A small self-supervised image encoder, trained from scratch.
Model: 1.21M parameters, 32-pixel images, arch convmixer, norm batchnorm, activation silu, patch size 4, widths [192].
Training: soap at rate 0.0035, 20400 steps, batches of 512.
Data: trained on aerial photos of the United States (SatlasPretrain), 51.3 epochs.
Rows from block 7, named by matrix and row number. Each number is 128 + 32 x the weight over its row's rms, rounded and kept within 0 to 255. All counts start at 0. After the name is the row's rms in percent of the matrix's.
# pw: pointwise conv (model.blocks.7.pw.weight, 192x192x1x1), inputs 0-95
pw.9 087 [137 156 102  14 122 154 101 133 137 159 141 146  65 146 128  96 177  86 136 136 125  58 183  47 134 180 124 154 138 125 146 133 136 137  98 114  78 138 137 145  93 123 122 141  98 111 131 181 131 130 107 114 108 166  60 159 106 103 126 128  87  60  68  75  93 171  99 123 112 143 137 153  90 130 124 122 137 140  83 154 114 144 171 165 171 139  85 166 147 137 118 125  94 127 176 130]
pw.10 119 [ 78 139 105 164 122 123 131 125 148  91 159  95 162 139 130 153  51  60  41 140 124   0 114 142 126 132  94 124 125 134 159 125 119 192 130 126 148 181 118  68 136 142 112 139 192 128 110 193 129 105 141 124 125 132 144  97  99 160 164 131 113  64 129 106 136  90  99  76 166 112 124 151 191 157 136 148 130 133 148 138 118 143 130 148 100 154  42 146 135 126 154 124  97 175 149 147]
pw.11 097 [ 89 107 107 154 103 111 129 165 138 149  52 130  90 100 138 190 121 118 138 151 150  99 106  77 107 208  30 125 134 120 127 141 132 178 136 179 145 122 138   0 155  95 141 136 171 131 131 119 103 175 142 131  85  63 122 115 113 108 116 120 153 124 121 110  89  94 105 146 140 130 125 122 165 105 144  80 209 145 115 100 140 168 109 143 107 105 140  94   0 149 109  97 138 109  82 143]
pw.12 110 [167 136 149 143 109 131 106 114 155  13 135 129 128 125 125 104 125  82 152 149  46 123 168 152 179 141 134 137 131 128  96  66 100 141  96 121 190 132   0 121 119 155 139 124 221 116 131 102 120 114 127 184 163 107 138 129  96  52 145 139 119 199 125 103 137 128 121 114 141  39 156 106 140 107  75  97 121 143 119 169  81 130 167 118 139 140 136 141 145 138 154  98 162  94 139 140]
pw.13 118 [131 114 157  95 114 137 110 177 123 132 104 126 148 153 140  85 145 124 124 138 140 126 143 149 196 194 118 132 160 148 146 164 157  82 149 138 118 123 133  84 125 128  94 161 161  87 146 161 120 105  98 100 134 139 127  42 118 150 114 120 118 137 125 104 117 119 150 119 139 135  97 162 127 158 140 135 126 127 151 120  79 166  77 146 181   8 142 116 122  50 108  95 116  87 212 145]
pw.14 102 [162 107 135 107 115 106  75 112 122 106 109 215 113 122 146 146 101 149 174  67 130 117 143 123 165 100 160 121 150 148 101 158 151 141 103 108 111 111 120 125 148 132 167 115  93 116 174 168 184 136 140 153 150 182 148 116 140 113 175 122 149 105 108  86 106 116   6 140 128 116  57 129 194  43 147 108 153 114 118 130  57  91 104 118 104 137 140 207 157  81 111 123 169  92 146 118]
pw.15 086 [133 108 162 145 134 132  98 112 140 158 183  80 121 135 186  69 135  55 105 118 124  96 142 143 139 129 141 161 130 107 205 143 164 153 125 148 106 195 130 104  64 120  88 141  86  93 163  77 212 151 117 113 156 160 109 153 153 169  96 126  70 120 117 115 133 138 185 148 192 127 149 118  97 156 131 147  44 144 149 139  87  81 109 168 141 105 110 109 165  87 110 129 135 121 185 169]
pw.16 135 [118  99 121 162  51 115 138 148 105 105 173 167 125 135 132 162 148  80 125 135  92 108 103 160  91 121 139 142 141 145 138   2 127 156 136 130 110 149 107 138 143 123 127  91 145 140  94 131 141 164 110  94 106 100 112 149 111 109  90 118  71 162  77 149 148 108 176 149 134 133 106  71 115 138 142 111 125 132 134 112 137 144 111 141 183 165 111 165 137 121 128 137 157  64 114  88]
pw.17 086 [161 131  67 111 154 105 142 142 122 135 140 154 108 124 130  76 167 121 158 148 130 120 100 137 158  55 153 172 127 159 197 120 159 102  72 124 168  88 112 119 130 131 160 129 149  86 109 115 103 149 113  50 140  68 152 131 155 114 148 136 138  98 173  74 101 136  75 130 157 154 184 121  57 115  99 134 114 125 131  68  78 115 143 137 161 164  82 111 158 108 120 120 132 184 158 180]
pw.18 080 [ 88 132 122 152 138 123  95 120 145 122 152  67 135 171 104 175 159 138 127 117 121  84 121 175 142 124 134 137 184 133 106 183 147  87 147 186 140 156 125 205 132 127  38 102 176 140 179  97 120 140 104 127 161 188 124 138 140  85 145  95  78 175  78  79 124  83 117  98 117 130 183 134 111 155  64 126 132 186  90  78  88 175 185 120  96 109 147 133  65 165 166 110 152  90 128 121]
pw.19 109 [136 120 152 136 142 137  52  89 107 149  60 165 109 168 160  99 123 152  82 127 137 135  95 125 187 144 169 126  74 124 157 144 155 113 160  81 110 154 114  42 160 103 159 132 128 124 152 141 150 118 177 128 146 156 107 120  94 161 169 121 122  81 107  65 101 112 132  98 140 118 103 163 130 140 140 105 125 188 137 105  79 155 174 131 124 101 133 112 128 116  99 128 134 153 160 184]
pw.20 086 [148 148  98 129 120 119 177 118 115 101 125 101 124 166 165  95 115 140 142 144 128 118 150 101 123  67 131  79 173 151 177 143 120  86 132 151 159 207 107  84 168 107 124 172 126 128 207  94 198 151 148 143 104 105 154 120 124 154 156 122 109  71 107 126 107  87 108 127  98 133 135 136 193 156 154 172  94 143  79 190 141 227 121  54  84 102 213 119 163 230 128 154 124 154 170 131]
pw.21 082 [121 157 117 144 178 109 163 179 112 136 114 191 143  97 146  88 100 104  88 115 121 183 113 135 131  87 121 132 136 120 112 187 144 140 149  63  90 135 130  56 166  83 119 109  94 188 148 170 196 135 110 153  78  63 137 131  83 140 130 115 118 133 103 118 171 132  89  71 180  97  98 125 132 132 141 137  30 159 112 156 102 138 123 159  62 102 163 137 195  83 159  94 146 118 112 152]
pw.22 088 [118 163 114 117  76 127 123 138 137 137  99 172 121 143 162 103 128 119  97 145 157  81 140  79 138 132 123 116  98 140 164 155 142 154 166 132  94 122 165 180 124 103  86 144 120 111 144 100 109 183 110 141 104 141 104 133 169 147  46 137 115 136 140  64 172 145  88  97  78 128 106 144 126 113 142  87 165 153 127 141 139 192 164 114 142 135 154 105 129 170 138  75 118 146  49 118]
pw.23 093 [181 101 125 120 137 171 160 131 138 138  93 184  80 153 138 115 140  97 165 156 120 147 154 146 131 159 134 134 167 132 145  91 152 146 142 123 138 151 137  90 140  84 135  89  52 141  96 170 164 156 169 116  83 109 108  78 124 139 143 141  66 158 144 174  50 102 105 139 174  81 101 201 190 129 155 136 104 120 147  67  70 111 104 201  80 132 107 144 103 154 137  74 139 127 136 163]
pw.24 093 [119  60 120 146 186 185  99 163 113 142 179 124 100  97 164 180 109 177  94 164 148 133  86 172 187  96  96 139  93 159 166 110 139 160  92 127 151 100 119 133 104 121  77 128 197 175 133 192 173 109 100 109 113 108 149 122 150 133  86 133  96 163 118 182 100 117  82 135 121 149 122 117 163 157 147 146  87 122  89 147 110 126 128 110 126 136  55 240 186 151 166  95 155 100 157 161]
pw.25 079 [146 147 197 165 161 160 110 156  79  95 178  95  54  89 186 171 114  66  77 133 161 113 153 144 150 149 144 110 104 141 126 179 192 105 124  82 161 158 123 131 154 123 179  93  81 169 127 134 150 115 108  96 161 169  85  97 131 111 173 149 139 105 160  97  91  76 149 118 174 119 137 152 114 184  95 124 132 153  95 140 124  52 139 138 146 155 127 147 119  82 112 112 101  82 125 152]
pw.26 100 [106 119 119 131 131 126 131 149 155 116 118 143 161 122  97 104 139 120 134 117 189 140 111 124 151 134 123 150 193 186 160 132 147 117 137 139  96 123 120  96 155 103 104  86 162 126 129 118 156 117 147 133 121 142 136 119 142 170 111 255 117 123 127 139 113 127 108 128 148 135 115  98 162 143 102 135 118 193 120 118   0 136 142 152 118 140 106 122 147 118 111 106 170 143 145 160]
pw.27 096 [ 88 104 141 136  85 120 111 142  85 133 113 205  75 118  99 142 173 132 120 170 126 103 159 177 151 156 150 209 131 153 117 165 130 160 124 176 158 115 138 132 152 117 104 142 120 133 102 139 133  46 168 139 157 165 130 125 111 126 123 118 122 147 153  93  87 184 128 116 152 154 129 153 209  82 117 154 166 106 164 168 177 125 134 114 127 137 108 162 196 108 174 131 133 135  78 124]
pw.28 083 [ 92 130 137 122 123 155  95 108 122 142 145 138 118 152 135  76 151 135 136 164 173 109 132  61 168 125 119  94 172 116 126 126 152 123 144 121 146 161 126 131 127 110 123 153 127 142 122 173 196  85 140 111 127 150 141 181  91 158  51 142 101  89 145 163 108 121 131 153 160 133 149 140 179 220 127 100  91 129 133  83 166 147 151 112 158 107 148 146 150 143 126 134  37  95 202 102]
pw.29 111 [ 74 145 155 142 144  39 111 113 143 148 134 115 164  97  93 144  78 114 128 157 153 190 134 108 119 147 116  66 129 125 154 112 111 124 139 120 130 130 127 131 148 113 176 148 102 106 125  94  98 110 201 137 154 138 165 120 108 158 119 137 213 119 175 147 108  65 174 109 127 133 121 120 156 102  91 154 146 115 119 108 134 151 182 131 130 154  92 117 205 120  93 144 117 149  96 118]
pw.30 106 [102 138 144 161  92 148  38 128 144 166 182 129 131  75 157 137  86 137  85  92 121   6 139 112 139 124  69 113 126 121 129  96 146 138 115  56  87 146 100  59  99  86 120 164 158 150 121 135  86 122 146 121 125 138 122  85 162 129 147  92 123 105 138 114 135 134 154  99 107 101 123 133 112 123 143 212 213 142 167 120 104 161  94 111 138 164 123 141 102 120  90 114 124 125 137 145]
pw.31 105 [118 122 123 173 123 146  85 172 112 155 142 234 146 156 126 142 150 110 105 112 145  53 145 154  97 147 118 102 112 158 149 132 127  72 119 121  94 160 132 131 112 135  89 146 110 133 118 142 145  99  70 112 120 148 145 128 177 141  87 139  44  58  96  66 144 158 122 128  44 119 118 123 152  77 116 130 105 132 128 186 125  90 108 125 158 148  78  73 160  80 180  88  99 139 124 140]
pw.32 094 [103 159 124 155 145 112 134 117 107 149 119 161 142 127 191 135 139 199 151  97  42 129 174 143 151 152 106 102  96 126 130 111 108 136 110 139 134 155 118  72 157 116 107 116 186 150 184 175 159 139 154 130 163 147 174  93 126 251 150  96 114 137 127 146 113 155 101 131 101  84 125  68  56 143 146 153 144 107 147 130  87 160 143 104 177 133 133 113 132 160 144 117 194 148 151 120]
pw.33 109 [172 124 227  92 117 226 126 123 133 164 133 112 143 102 114 120 130  93 101 143 133 167  92 156 155 137 161  84  76 109 102 145 101 153 162 112 126 166 154 117 121 143 135 123  77 141 140 139 174 110 172 185  70 174 123 151 129 132  91 124  87 127  46 150  95 163 107 144 145 159 147 139 152 200  48  94 125 130 158 122 146  86  83 146 100 111  87 150  94  83 151 127 145 132 122 124]
pw.34 085 [130 142 144 117 130 140  93 105 100 157 197 153  97 109 142 162 141 131 163 146 113 215 111 164 196 107 135 120 237 100 146 163 134 147 121 156 130 131 192 154 114 162 126 139 135 134 100 133 149 103 166 177  98 186 134 147  88 138 148 124 138  57 149 190 173 157 140 136 137 117 204 133 136 158 126 110 150  67 118 133 152  98 133 156 119 154 125 168 206  92  99 117 188 109 183 132]
pw.35 084 [165 129  95 124 125 120 101 173 136 109 135 172 130 139 169 114 113 149  88 114 144 129 107 139 101 132  47  98 113 145 115 105  59  99 108 132 135  66 141  89 142  69 123  82 139 107 139 147 149  76  81  95 107 140 135 149 139 170 189 120  93 114 124  44 163 135 151 178 109 122 132  89 144 146 155 157 124 143 130 141 130 127  90 115 130 126 116 161 111  74 156 115 127 112 255 190]
pw.36 074 [ 95 147  82 108 168 109 142 109 132 121 166 170 136 117  86 209  92 138 119 141 151  83 164 162 132 120 157 150  87 114 156 195 105  98 140 135 141 147 125 128 167 134 126 108  73 121 110 152  92 105  93 132 185 143 118 128 127 187 128 126 157  66 155 134 165 133 159 214 212 117  81 114 175  82 154 137 157 138 174 135  92  91 118 114 145 155 128 128  93 129  88 120 161 121  92  94]
pw.37 099 [127 130  51 146  85  42  98 105 139  89 210 130 105 240 130 120  86 113 115 138 143  69 174 150  99 124 166 160 143 143 129 135 102 116 129 138 140 147 136 100 103  71 135 138 113 115 111 138 127 163 134 164 100 211 155 126 165 123 176 125 137 102 171 135 122  62 151 139  84 149  61 139 118 127 107 139 125  86 125  89 109 118 109 130 122 175 128 141 176  94 116 149 143 123  49 128]
pw.38 104 [128 160 129 105 132 145 140 124 161 107 136  99 103 114 107  73 140 125  73 151 106 144 113 191 122 136 114 101 117 140  98 101 110 159 152 111 141 179  84 110 107 137 110 120 165 160 146 122 151 131 135  83  74 138   0 120 152 150 124 130 157 114 117 128 144 123 164 153 126 150 116 128 125 156 140 111 115 135 159 127 141 137 114  94 118 137 120  90 138 124 129 122 160 124 140 126]
pw.39 121 [180 145 142 116  95  74 110 106 106 140  74 134 104 158  96 203 123 144 159 130 138 142 114 127 129 178  72  86  90 109 109 121 131 119 144 141 125  89 153 164 140   5 109  89  66 156 103 172 103 126 125 129 145 113 180 122 125 167 117 127  92 133 139 107  83 120 197 161  91 137 133 148 167 150 153 135 127 122 105 145 103 140 130 103 139  98 153 138 102 137  72 110 128 130 125 133]
pw.40 083 [ 86 123 158  94 103 126 118 118 162 134 164 100 121 168 146 128 193  65 103 141 113 170 156  84 134 167 123 109 153 187 167 119  99  50  71 123 135 138 118 101 186 161 166 130 118 148 124 158 163 182 122 188 170 149  80 134 127 147  76 132  94  42 144 135 104 126 119 176 130  97 164 143 184 138 159 107 144 107  92 144  92 146  55 149 142 134  67 159 124 156 108 116 190 157 111 152]
pw.41 104 [124  87 116 122 101 193 175 107 122 123 138 158 119 144 107 144 135 114 114 162 217 121 115 166 152 139 149 126 102  89  97 147 118 123 144 140 141 140 178 113 117  97 186  65 161  83 104 160 150 121 110 115  87 119 131 134 137 121 182 145 152 135 140 111 139 155 121 151 124 140 107 166 189 125 132 101  87 111 113 157 116 120 107 140 125 124 116 143 119  88 131 147 165 116 135 144]
pw.42 106 [133 109 128 134 150 145 120  48 152 123 118 136 116 110 110 137 108 103 140 125 126 130 114 158 146 135 103 136 138 111 120 129  98 124 125  52  55 100 147  80  98 109 114  95 145 132  77 101 151 119 126  96 116 143 139  99 103 133 135  99 101 157 135 110 131 122 161 133 116 137 104 127 205 109 146 131 134 109 125 144  94  69 123 159 157 150 121 136 147  95 136 112 255 149 142 134]
pw.43 105 [139 173 136 110 127  67  81  92  84 129 171 151  67 157 102 108  93 124 125 111  88 151 151 116 181  66  69 153  96 162 123 155 134 121 121 142 102 109  53 194 125 183 128  56 146 150 154 163 174 119 123 128 211 124 105 144 135 150 147 119 167 130 152 117 209  85  78 171 152 148 119 134  91 156 124 132 212 179  71 150 113 148 101 145 143 121 102 100 133 100 125  98 133 141 174 122]
pw.44 115 [155 145 118  82 186 103  93 130 131  96 104 133 175  90 115 114 126 143 100 136 154  93  82 118 168 142 121 122  97 169 127 121 171 142 125 145 169 173 116 153 112 113 151 153 112 150  86 173 147 103 166 153 192 138 178 140 142 128 161 125  57 145  85 112  92 140 141 101 147 132 109 151 193  58 132 105 134 120  89 127 135  63 127 109 104 127 150  88 143 130 162 157 149  56 110 113]
pw.45 112 [105 213 105  95 111 122  81 128  85  99 123  96 111 102 160 122 227 154 142 151 151 149 109 103 154  89 211 163  95 136  93 196  83 104  91 101 106 126 124 119 148 162 109  75 128 105 188 103 195 125 109 125  84 114 164 130 107 118 102 111  91 121 128 101 176 127 107 119 154 157 137 154  83 246 140 153  78 126 112 145 111 220 105 161 163  95 199 106 144 174 132  96 171 153 104 137]
pw.46 111 [179  99  84 117 184 114 146 127 107 154 111 153  71 140 130 136 101  93  93 105 116 101 146 140 109 159 163 138  87 116  97 154  90 125 126 145  94 125 142 132  89 112 152 135 155 104 183 108 186 169 116  90 134 167 120 119 121 118 121 139 174 126 117  83 164 127  67 106 125 126  82 138 216  89 162 119 175 106 135 155 147 144 106  95 101 105 135 123 176 111 159 129 170 129 124 135]
pw.47 109 [131 137 152 124 134 132 115 139 105 144 131 170 104 111 131 130 155 141  89 105 111 146 115 142 112 146  41  88 187 138  81  90 124 181 116 137 100 130 133 107 124 106 172 159 125 171 120 180 150  91 115 142 136  93 128 142 192 138 144 134 108 140 112 141 119 151 169 140 182 151 162 144  79  90 189 165 169 140 140  97  89 152 170 150  48  99 107 116 115  98  95 136 143  84 133 115]
pw.48 112 [136 148  86 142 150  74 135 111  66 125 227 102 142 125 126 124 101  84 138 120 114 179  99 126 187  71 129 153 155 113 193 105 136 150 210  50 132 154  94 157 138 145 121 179 133 120 142 140 180 119  81  91 103 125 126 123 120 131 111 154 153 142 144 144 140 147 139 163 136 125 140 108  96  23 117 136 131 179 120 157 169  80 113 130 133 183 156 124 255  91 112 114 121 124 127 151]
pw.49 116 [123 135  93 108 106 127 120 134 157 128  99 148 101 117 122 117 117 109  89 155 143 154 153 129 149 117 120 115 156 136 228  87 173 182 114 119 122 113 117  82 137 121 136 127 157 133 143 154 124 101 116 242 165 124 111 186 118 128 148 124  99 144 152 136 237  96 145 118 120 127 148 125 133 110 138 133 104 125  86  72 126  77 174 164 145 124  77 123 152  46 161 127 117 117 119 115]
pw.50 092 [136 136 113 123 130 162 151 101 122 103  86  54 178 104 140  79 114  87  69 182 127  62 138  18 145 163 135 197 156 144 135 136 113 113 114  73 152 171 104 111 108 103 182 166 147  99 120 206 165 107 134 132 132  46 137 154 118 125 116 153 116 149 104 118 134 140 105 154 118 119 111 140 144 123 125 124  72 147 154  47  83 115 103 135 157 151 114 125  79 127 151 144 118 163 199 172]
pw.51 088 [100 139 178 102 111 115  98 125 109  91 115 162 165 150 120 122 130 149 181 133 128 127 161  89 183 106 119 120 127 108 130 141 179 123 137 126 187 123 132  83  66 121 144 124 150 123 158  96 121 135  60 181 134  53 111 153 153  74 150 125 157 150 107  86 122 148 162 139 120 146 140 178 156 183 109 168 118 141 105 145 133 162 137 146  89  94 122  83 126 123 135 170 172 126 164 139]
pw.52 117 [127 123 149 122 148 128 157 101 197  87 140  93 146 100 110  77 195 119 122  69 161 189 112 141 131 134 161 112 135 129 125 129  71 148 144  47  89 209 136 121 116 112 176  55  65 151 134 138 149 103 129 108 169 114 121 111 109 140 119 143 146 133 158 220  98 127  35 195 106 162 122 133 138 148 238 122 143 117 155 132 161 121 137 110 156 147  83 110  99 150 125 136 137 164 137 159]
pw.53 083 [113 109 103  91 128 142  92 139 114 153 144 107 110 117 128 203 191 144 113 133 133 102 155 153 100 146 136 143 133 116  98 190 171  94 209 110 124 144 132  48 120 147 145 148  98 125 126 121  85 191 113 130 146 108 139  93 123 135 170  96 129 112 105  94 203  37 102 168 143 136 124 165 102 145 152 108 173 110 131 136 186 157 116 134 105 125  91 100 163  81  84 153  53 140 105  72]
pw.54 167 [162 128 160 122 139 106 129 178 203  88 155 110 165 101 147 169  86 112 141 101 115 139  95 142 138  52 164  66  93 141  77 142 144 117 106 106 133 134 113  89 137 101 115  77  72 112 135 115 211  95  92 181 135 156 140 133 135 123 100 141 114 132 124 115 185 132  80  97 114 125 145  98 176 192 147 141 158 137 110 193 155  65 124  95 134 129  77 119 162  25 111 161  76 169 190 100]
pw.55 096 [193 154 118 152 121 110 133  91 138 107 123  48 140 140 143 141 123 117 138  77 132 218 194  94 131 104  93 186 105 134 164 121 100 177 140 142 122 120 116 115 183 117 123 142  99 100  92 176 151 133 136 151  77 150  88 117 146 113 152 123 138 140 147 140 179 152  71 177 139 135 170 140 135 164 185 124 128  97 133 120 133 121 169  88 121 141  74 144 190  77  99 138 168 124 143 134]
pw.56 096 [191 173 125 134 147 142 145 105  95 141 219 233 158 163 118  98  77 125 138 130 141 153 151 157  99  81 202 147 140 121 144 166 124 116 109 155 109 135 101 143 114 178 100 102 156  82 169  97 116 230  44  82 117 123 121 129 145 146 183 124  96 121 164 135 241 118 118 122 133 126 121 118 107  88 152 121 127 101  82 218 105 140 132 140 110 182 169 174 145 121 144 108 134 101 117  99]
pw.57 111 [104 122 111 136 122 152 131 111 128 114  68  97 113 128 139 102 166 140 121  98 126 149 109 126 122 187 239  57 116 115 113 170  81 203 134 130 100 167 163  99 179 145 132 160 151 148 144  60 140 255 140 120 112 114 139 130  96 156 119 116 134 130 126 136  83 155 131 117 121 121 126 125 150 117 139 158  52 140 123 125 100  91  95 119  99 146 210 156 145 100 104 104 182 115 188 128]
pw.58 102 [132 116 127 138 145 147 103 144 132 115 108 142 113 113 149 196  70 148 121 119  95 100 152 117 145 118 138  61 124 139 141  95 102 101 116  86  67 187 124   0 132 136 117 135 118  98 138 141 132 177 126 131 141  17 149 109 114 152 156 131 146 112 202 142  97 113  89 140 110 128 165 138  99 155 131 151 112 110 115 117 100 125 119 114 109 119 140 141 182 156 137 126 156 114 155 128]
pw.59 093 [151 145  98 124 159  86 106 166 141 141 138 228  73 113 118 187 157  88 121 167 133 127 126 122  84  93  44 198 164 115 144 162 142 125 113 148 104 160 108 139 184 171 138 121 172  96 145 196 137  70  90 170 147 127 141 134  79 104 150 125 158 124 158 110 109 172  92 101 133 115 142 149 147 104 133 111 164 165 161 176 174 117 138 128 157  97  92  96 133 165 150 140 135 114 152 149]
pw.60 088 [172 113 109 137 121 130 134 179 108 119 114  64 197 143 126 118 179 114 140 113 209  90 136 123 177 161 116  99 175 209 115 164 113 104 172 152 109 120 165 133 181  90 156 129  73 161  91 166  86 132 139 149 163 135 153 165 124 209 129 135  97 144 106  87 155 151 124  58  91 107  92  97  91 151 146 150  94 132 115 113  65  75 111 154 145 110 112 104   2 115 159  96 172 109 151 153]
pw.61 088 [128 128 108 148 139 107 120 117 147 129 235 167 148 151 111 110  85 194 126 122 145 158  96 133 145  72 135 149  84 143  68 119 137 156 164  98 145 144 133 178 124 135 156 208  88  96 105 172 172 112 114 134 138 139 134  77  92 159 124 131 153 133 123  85  67 103  99 130 101 115 108 167 152 192 129 142 130 113 152 105 113 129 128 118 154  75 112 117 127 122 151  18 124 144 167 136]
pw.62 116 [ 95 148 109 131 148 149  94  98 119  83 132 115 135 125 140 135  79 107 113 182 144 119 157 127 102 102 131 140  59  89 120 124 136 131  69 240 162 117 145 103 136  88 110 234 105 134 113 133 113 103 143 131  79 118 115 170  99 107 190 182 136 141 187 116  87  98 117 149 121 167 118 135 166  93 103 140 109 190 167  91 109  73 121 114 151  90 138 159 128 132 137 114 193  99 145 111]
pw.63 104 [136 145 198 130 112  60 163 176 113 163 159 196 139  89 134 130  83 138 130 135 150 159 185 132 152  94 233 123 124 145 121 109 121 162 142  99 151 167 145 135 153 159 106 106 152 121 144 100 167 156  80  89 129 121 151 130 153 116 134 120 148  98 142 111 167 153 109 138 152 120  88 151 122  60  93 125 135 128 121 211 135 157 116 162 139 140  84 121 165 129 157 128 125 132  88  96]
pw.64 121 [136 126 120  88 155 143 126  83 127 146 108  78 131  90 141  91 146 204 148  91 129 122 127 100 110 126 116 116 107 165 120 104  75 167 123 141  67 149 157 133 109  83 156 105 106 123 119 130 132  81 134 169 144 135 125 119  83 194 117 220  97 121  85 122 120 219 140 113  77 165 138 109 202 137 111 123 111 252 143 115 114 112 147 124 203 144 108 119 160 125 152 204 201 151 155 158]
pw.65 085 [176 141  87 154 134 116 121  87 122 136 146 174 115 139 121 105 166  78 103 115 110 164  58 134  79 125 141 184 100  99  99 145 116 110  74 107 121 172 114 107 145 117  91 179 174 148 142 153 110  74 166  99 146 130 180 120 113 144 120 126 155 134 132 188  92 158 178 155 131 123 131 132 131  74 112 109 111 133 133  71 119 101 165 155 154 109 152 112 159 155  90 123 155 143  26 136]
pw.66 080 [116  93  99 175 142  94  48 110 118 132  70 165 177  85 151 126 119 124 113 129 138 160 116 145 148 112 133 114 129 219 167 175 122  99 121 107  87 180 145  89 100 113 136 125  82 148  95 126 158 159 116  77 163 173 143 159 145 148 125 133 186 128 154 159 145 107 107 132 142 137 131 145 119 115 155 161 135  99 129 117 126 136 169 115 124  99 141  46 103 123 109 129  96 152 119 128]
pw.67 089 [134 109 143 110 122 128  95  70  71 124 143 142  81 138 141 112 114  85 116 160 130 206 115 149 147 109 143 128  95 127 229 150 187 101 177 122 162 123 127  93 116 134 146 147 166 139 111 107 158  79  93 118 161 111  81 203 144 100 139 145 128 151 118 178 185 108 143 166  99 135 137 102  90 107 109 140 148 143 142 147 134  70  83 140 112 128  63 109 139  88 146  81  86  68 161 116]
pw.68 117 [158 144 104 116 108 120  87 126  69 148 146 139 152 109 115  81 143 133 125 136 129 207 152 133 169 186 103 105 127 130  97 179 134  77 167 133 105 135 127  64 108 148  95  92  78 131 103  50 145 126  90 143 151 146 130 164 107 151 120 128 143 125 142  75 196 109 128 160 118 128 142 135 103  78  93 128 148 139 128 152  83  42 132 162 145 146 103  97 137   0  97 130 119 133 197 163]
pw.69 110 [170 139 138 132 129 121  91 100 110 106 118 162 122 126 130 123 123 157  89 157  92 139 166  76 154  99 232  70 127 123 130 134 126  56 119 127 109 131 103 124 126 255 149 106 127 109 143 177 131 115 123 127  89  87 164 126 125 133 126 133 117 158 136 124 119 118 142  95 176 116 139 153 106 131 142 123 142 121 123 121 158 136  98 117 144 118 133 141 145 111 141 105 113  89 103  95]
pw.70 124 [102 119 160 158 145 131 129 174 130 128 127 118 103 120 113 165 135 131 128 152 113 120 103 128 139 122 132 120 154  93 132  71 133 106 118 145 131 136 176 100 117 129 103 185 114 137 117 119 149 145 132 139  89 106 124  85 118 100 100 129  95 104 181 129 125 101  56 129 156 177 137 141 109 166 166 108 151 121 139 120 124 137 105  89 142 158 139 102 137 134 144 148 143 158 139 122]
pw.71 106 [150 126 110  97  63 165  98 129  98 117 174 115 133 133 131 150 170 143 132 106 120 140 122 119 121  80 101 182 156 106 112 102 100 150  99 130  89 146 108 108 137 119 101  89 155 153 194  57 123 126 106 136 166 129 143 157  71 139 148 116 119 146 152  28 255 171  70 132 132 130 120 164 109 170 131 131 109 143 166 149 164 196 127 136 110 134 142 135  68  76 150  81 157 119 135 131]
pw.72 089 [ 88 104 124 119  78 143 110 166 106 125 171 156  71 124 124 146 131  79 156 102 120 208 178  90  65 138 109 131  99 122  90 223 169 105 157 122 140 128 119 146  88  97  62 114 142 110 134 147 159 121 104 194 122  81 124 160 169 112 149 118  68 127 154 121 176 155  45  97 132 155 130 126 108 122 144 116 154 128 162 181  44 113 110 104 180 119 108  92  85 115 127 111 170  91  78 181]
pw.73 083 [105 123  81 117  82 147 121 119 136 124 206 103  63 124  76 130 137 164 138 125 183 218 140 147 163  64  99  93 193  69 186 161 108 113 104 111 145 132 152 124 112 108 111 164 104 129 133 135 106 123 176 150 154 107 121 180  76 140 140 139 117 126 115 245  90 187 154 121 153 127 154 111 106 177 111 110 114 161 145  77 114  92  74 121 106 125 125 152 212 161 162 117 127 162 151 134]
pw.74 169 [124 150 108 134 111 152 143 108 161 102 174 139 150 143 116 114 128 108 126 139 148 136  78  97  98  42  69 115 119 106 152  91 127 110 183 134 126 116 102 117 117 255  91 116 153 128 130 127 116 100  94 116 177  84  43 148 142 128 111 141 127 124 129 163 129 156 100 140 131 145 161 147 106 123 124 108 125 117 133 114 111 114 180 124 130 134 135 121 130 138 125 132  98  89  71 153]
pw.75 104 [148 129  82 127 115  79 143 135 104 128 132 220 156 110 117 119 163 126 105 120 166 166 127 167 120 140 167  99  99 145 126 103 112 182 178 117 118  53 125 127 107 131 146  95 148 114 173  71 190 181 136 111 122 193 116 123 188 115 146 142 146 129  90  84 129 133 131  96 111 173 158 134 138 194 133 130  61 123 166 156  99 179 105 124 134 116 177 107 164 108  64 136 174  85 185  71]
pw.76 089 [ 89 175  99 130 151 173 124  92 144 136 144 167  93  88 114  93 177 118 120 143 114 115 101 117 116 105  62 144 225 119 161 133 112 100 149 141 146 219 163 126 148 134  98 136 132 124 110 117 127  68 110 101 159 108 117 160 104 106  75 151 139  94 145 122  54 175  96 139  87 128 151 143 153 150 115 104 155 163 138 126 148 153 160 102 129 173 115 130 102 184  79 120 101 151  96  90]
pw.77 073 [151 147 165 156 119 128  63 111  82 133 127 139 172 140 115 162  79 125 141 130 160  54 104 169 161 121 149 138  97 181 155 152 151 157 186 119 115 143  96  99 131 107 181  81 114  89 107 163  23 128 156 119 124 131  98  98 134 118 145 131 146 125  94 154 137  94  95 132 174 122  68 154 167 118 136 102 186  88 161  91 156 128 121 115  75 160  78 144  42 148 146 112 199  77 142 155]
pw.78 125 [189  82  74 151 132 192 112 134 129 128 123 172 128 111 131 133 105 126 134 174 140 132 114 129 125 132 148 114 153 103 121  98 175  89 136 123 115 156 121  55 149 143 113 138 104 117  95 180 183 153 178 156 130 153 120  29 153 109 106 115 134 139 149  70  87 115 130 133 139 132 109 105 117 122 123 118  79 126 142  77  94  69 131 155 140 134  78  86  84 168 134 184  96  83  85 142]
pw.79 092 [ 91  87 143 120 127  98  96 146 177 188 121 114 101 132 156 133  96  98 175 133 185 121 112 110 104 171 147 111 111 131  93 135 101 133 150 113 139 132 195 115 115 119 177 104  82  74 141 150 172 143 130 183  82  97 111 101 124  69  86 142 127 198 164 162 156 198 147 139 163  73 115 166  97 152 175  98 137 129 122 141 181  95 126 194 127 115 142 126 122 131 175 147 166  66 105 190]
pw.80 087 [110  52 119 113 162  75 118 147  67  82  58 164 177 139 177  88 151  92 162 168 109 115  68  60 143 110 160 148 103 127 169 151 142 150 149 149 116 108 105  66 113 129 129 112 153 132 106 150  94  80  98 112 158  96 142  75 116  91 108 122 119 125 112 111  86 124 137 186  94 127 152 110 177 213 118 136  89 122 112 117 186 156  90  96 125 146 118 150 158 140  90 102 146 156 149 122]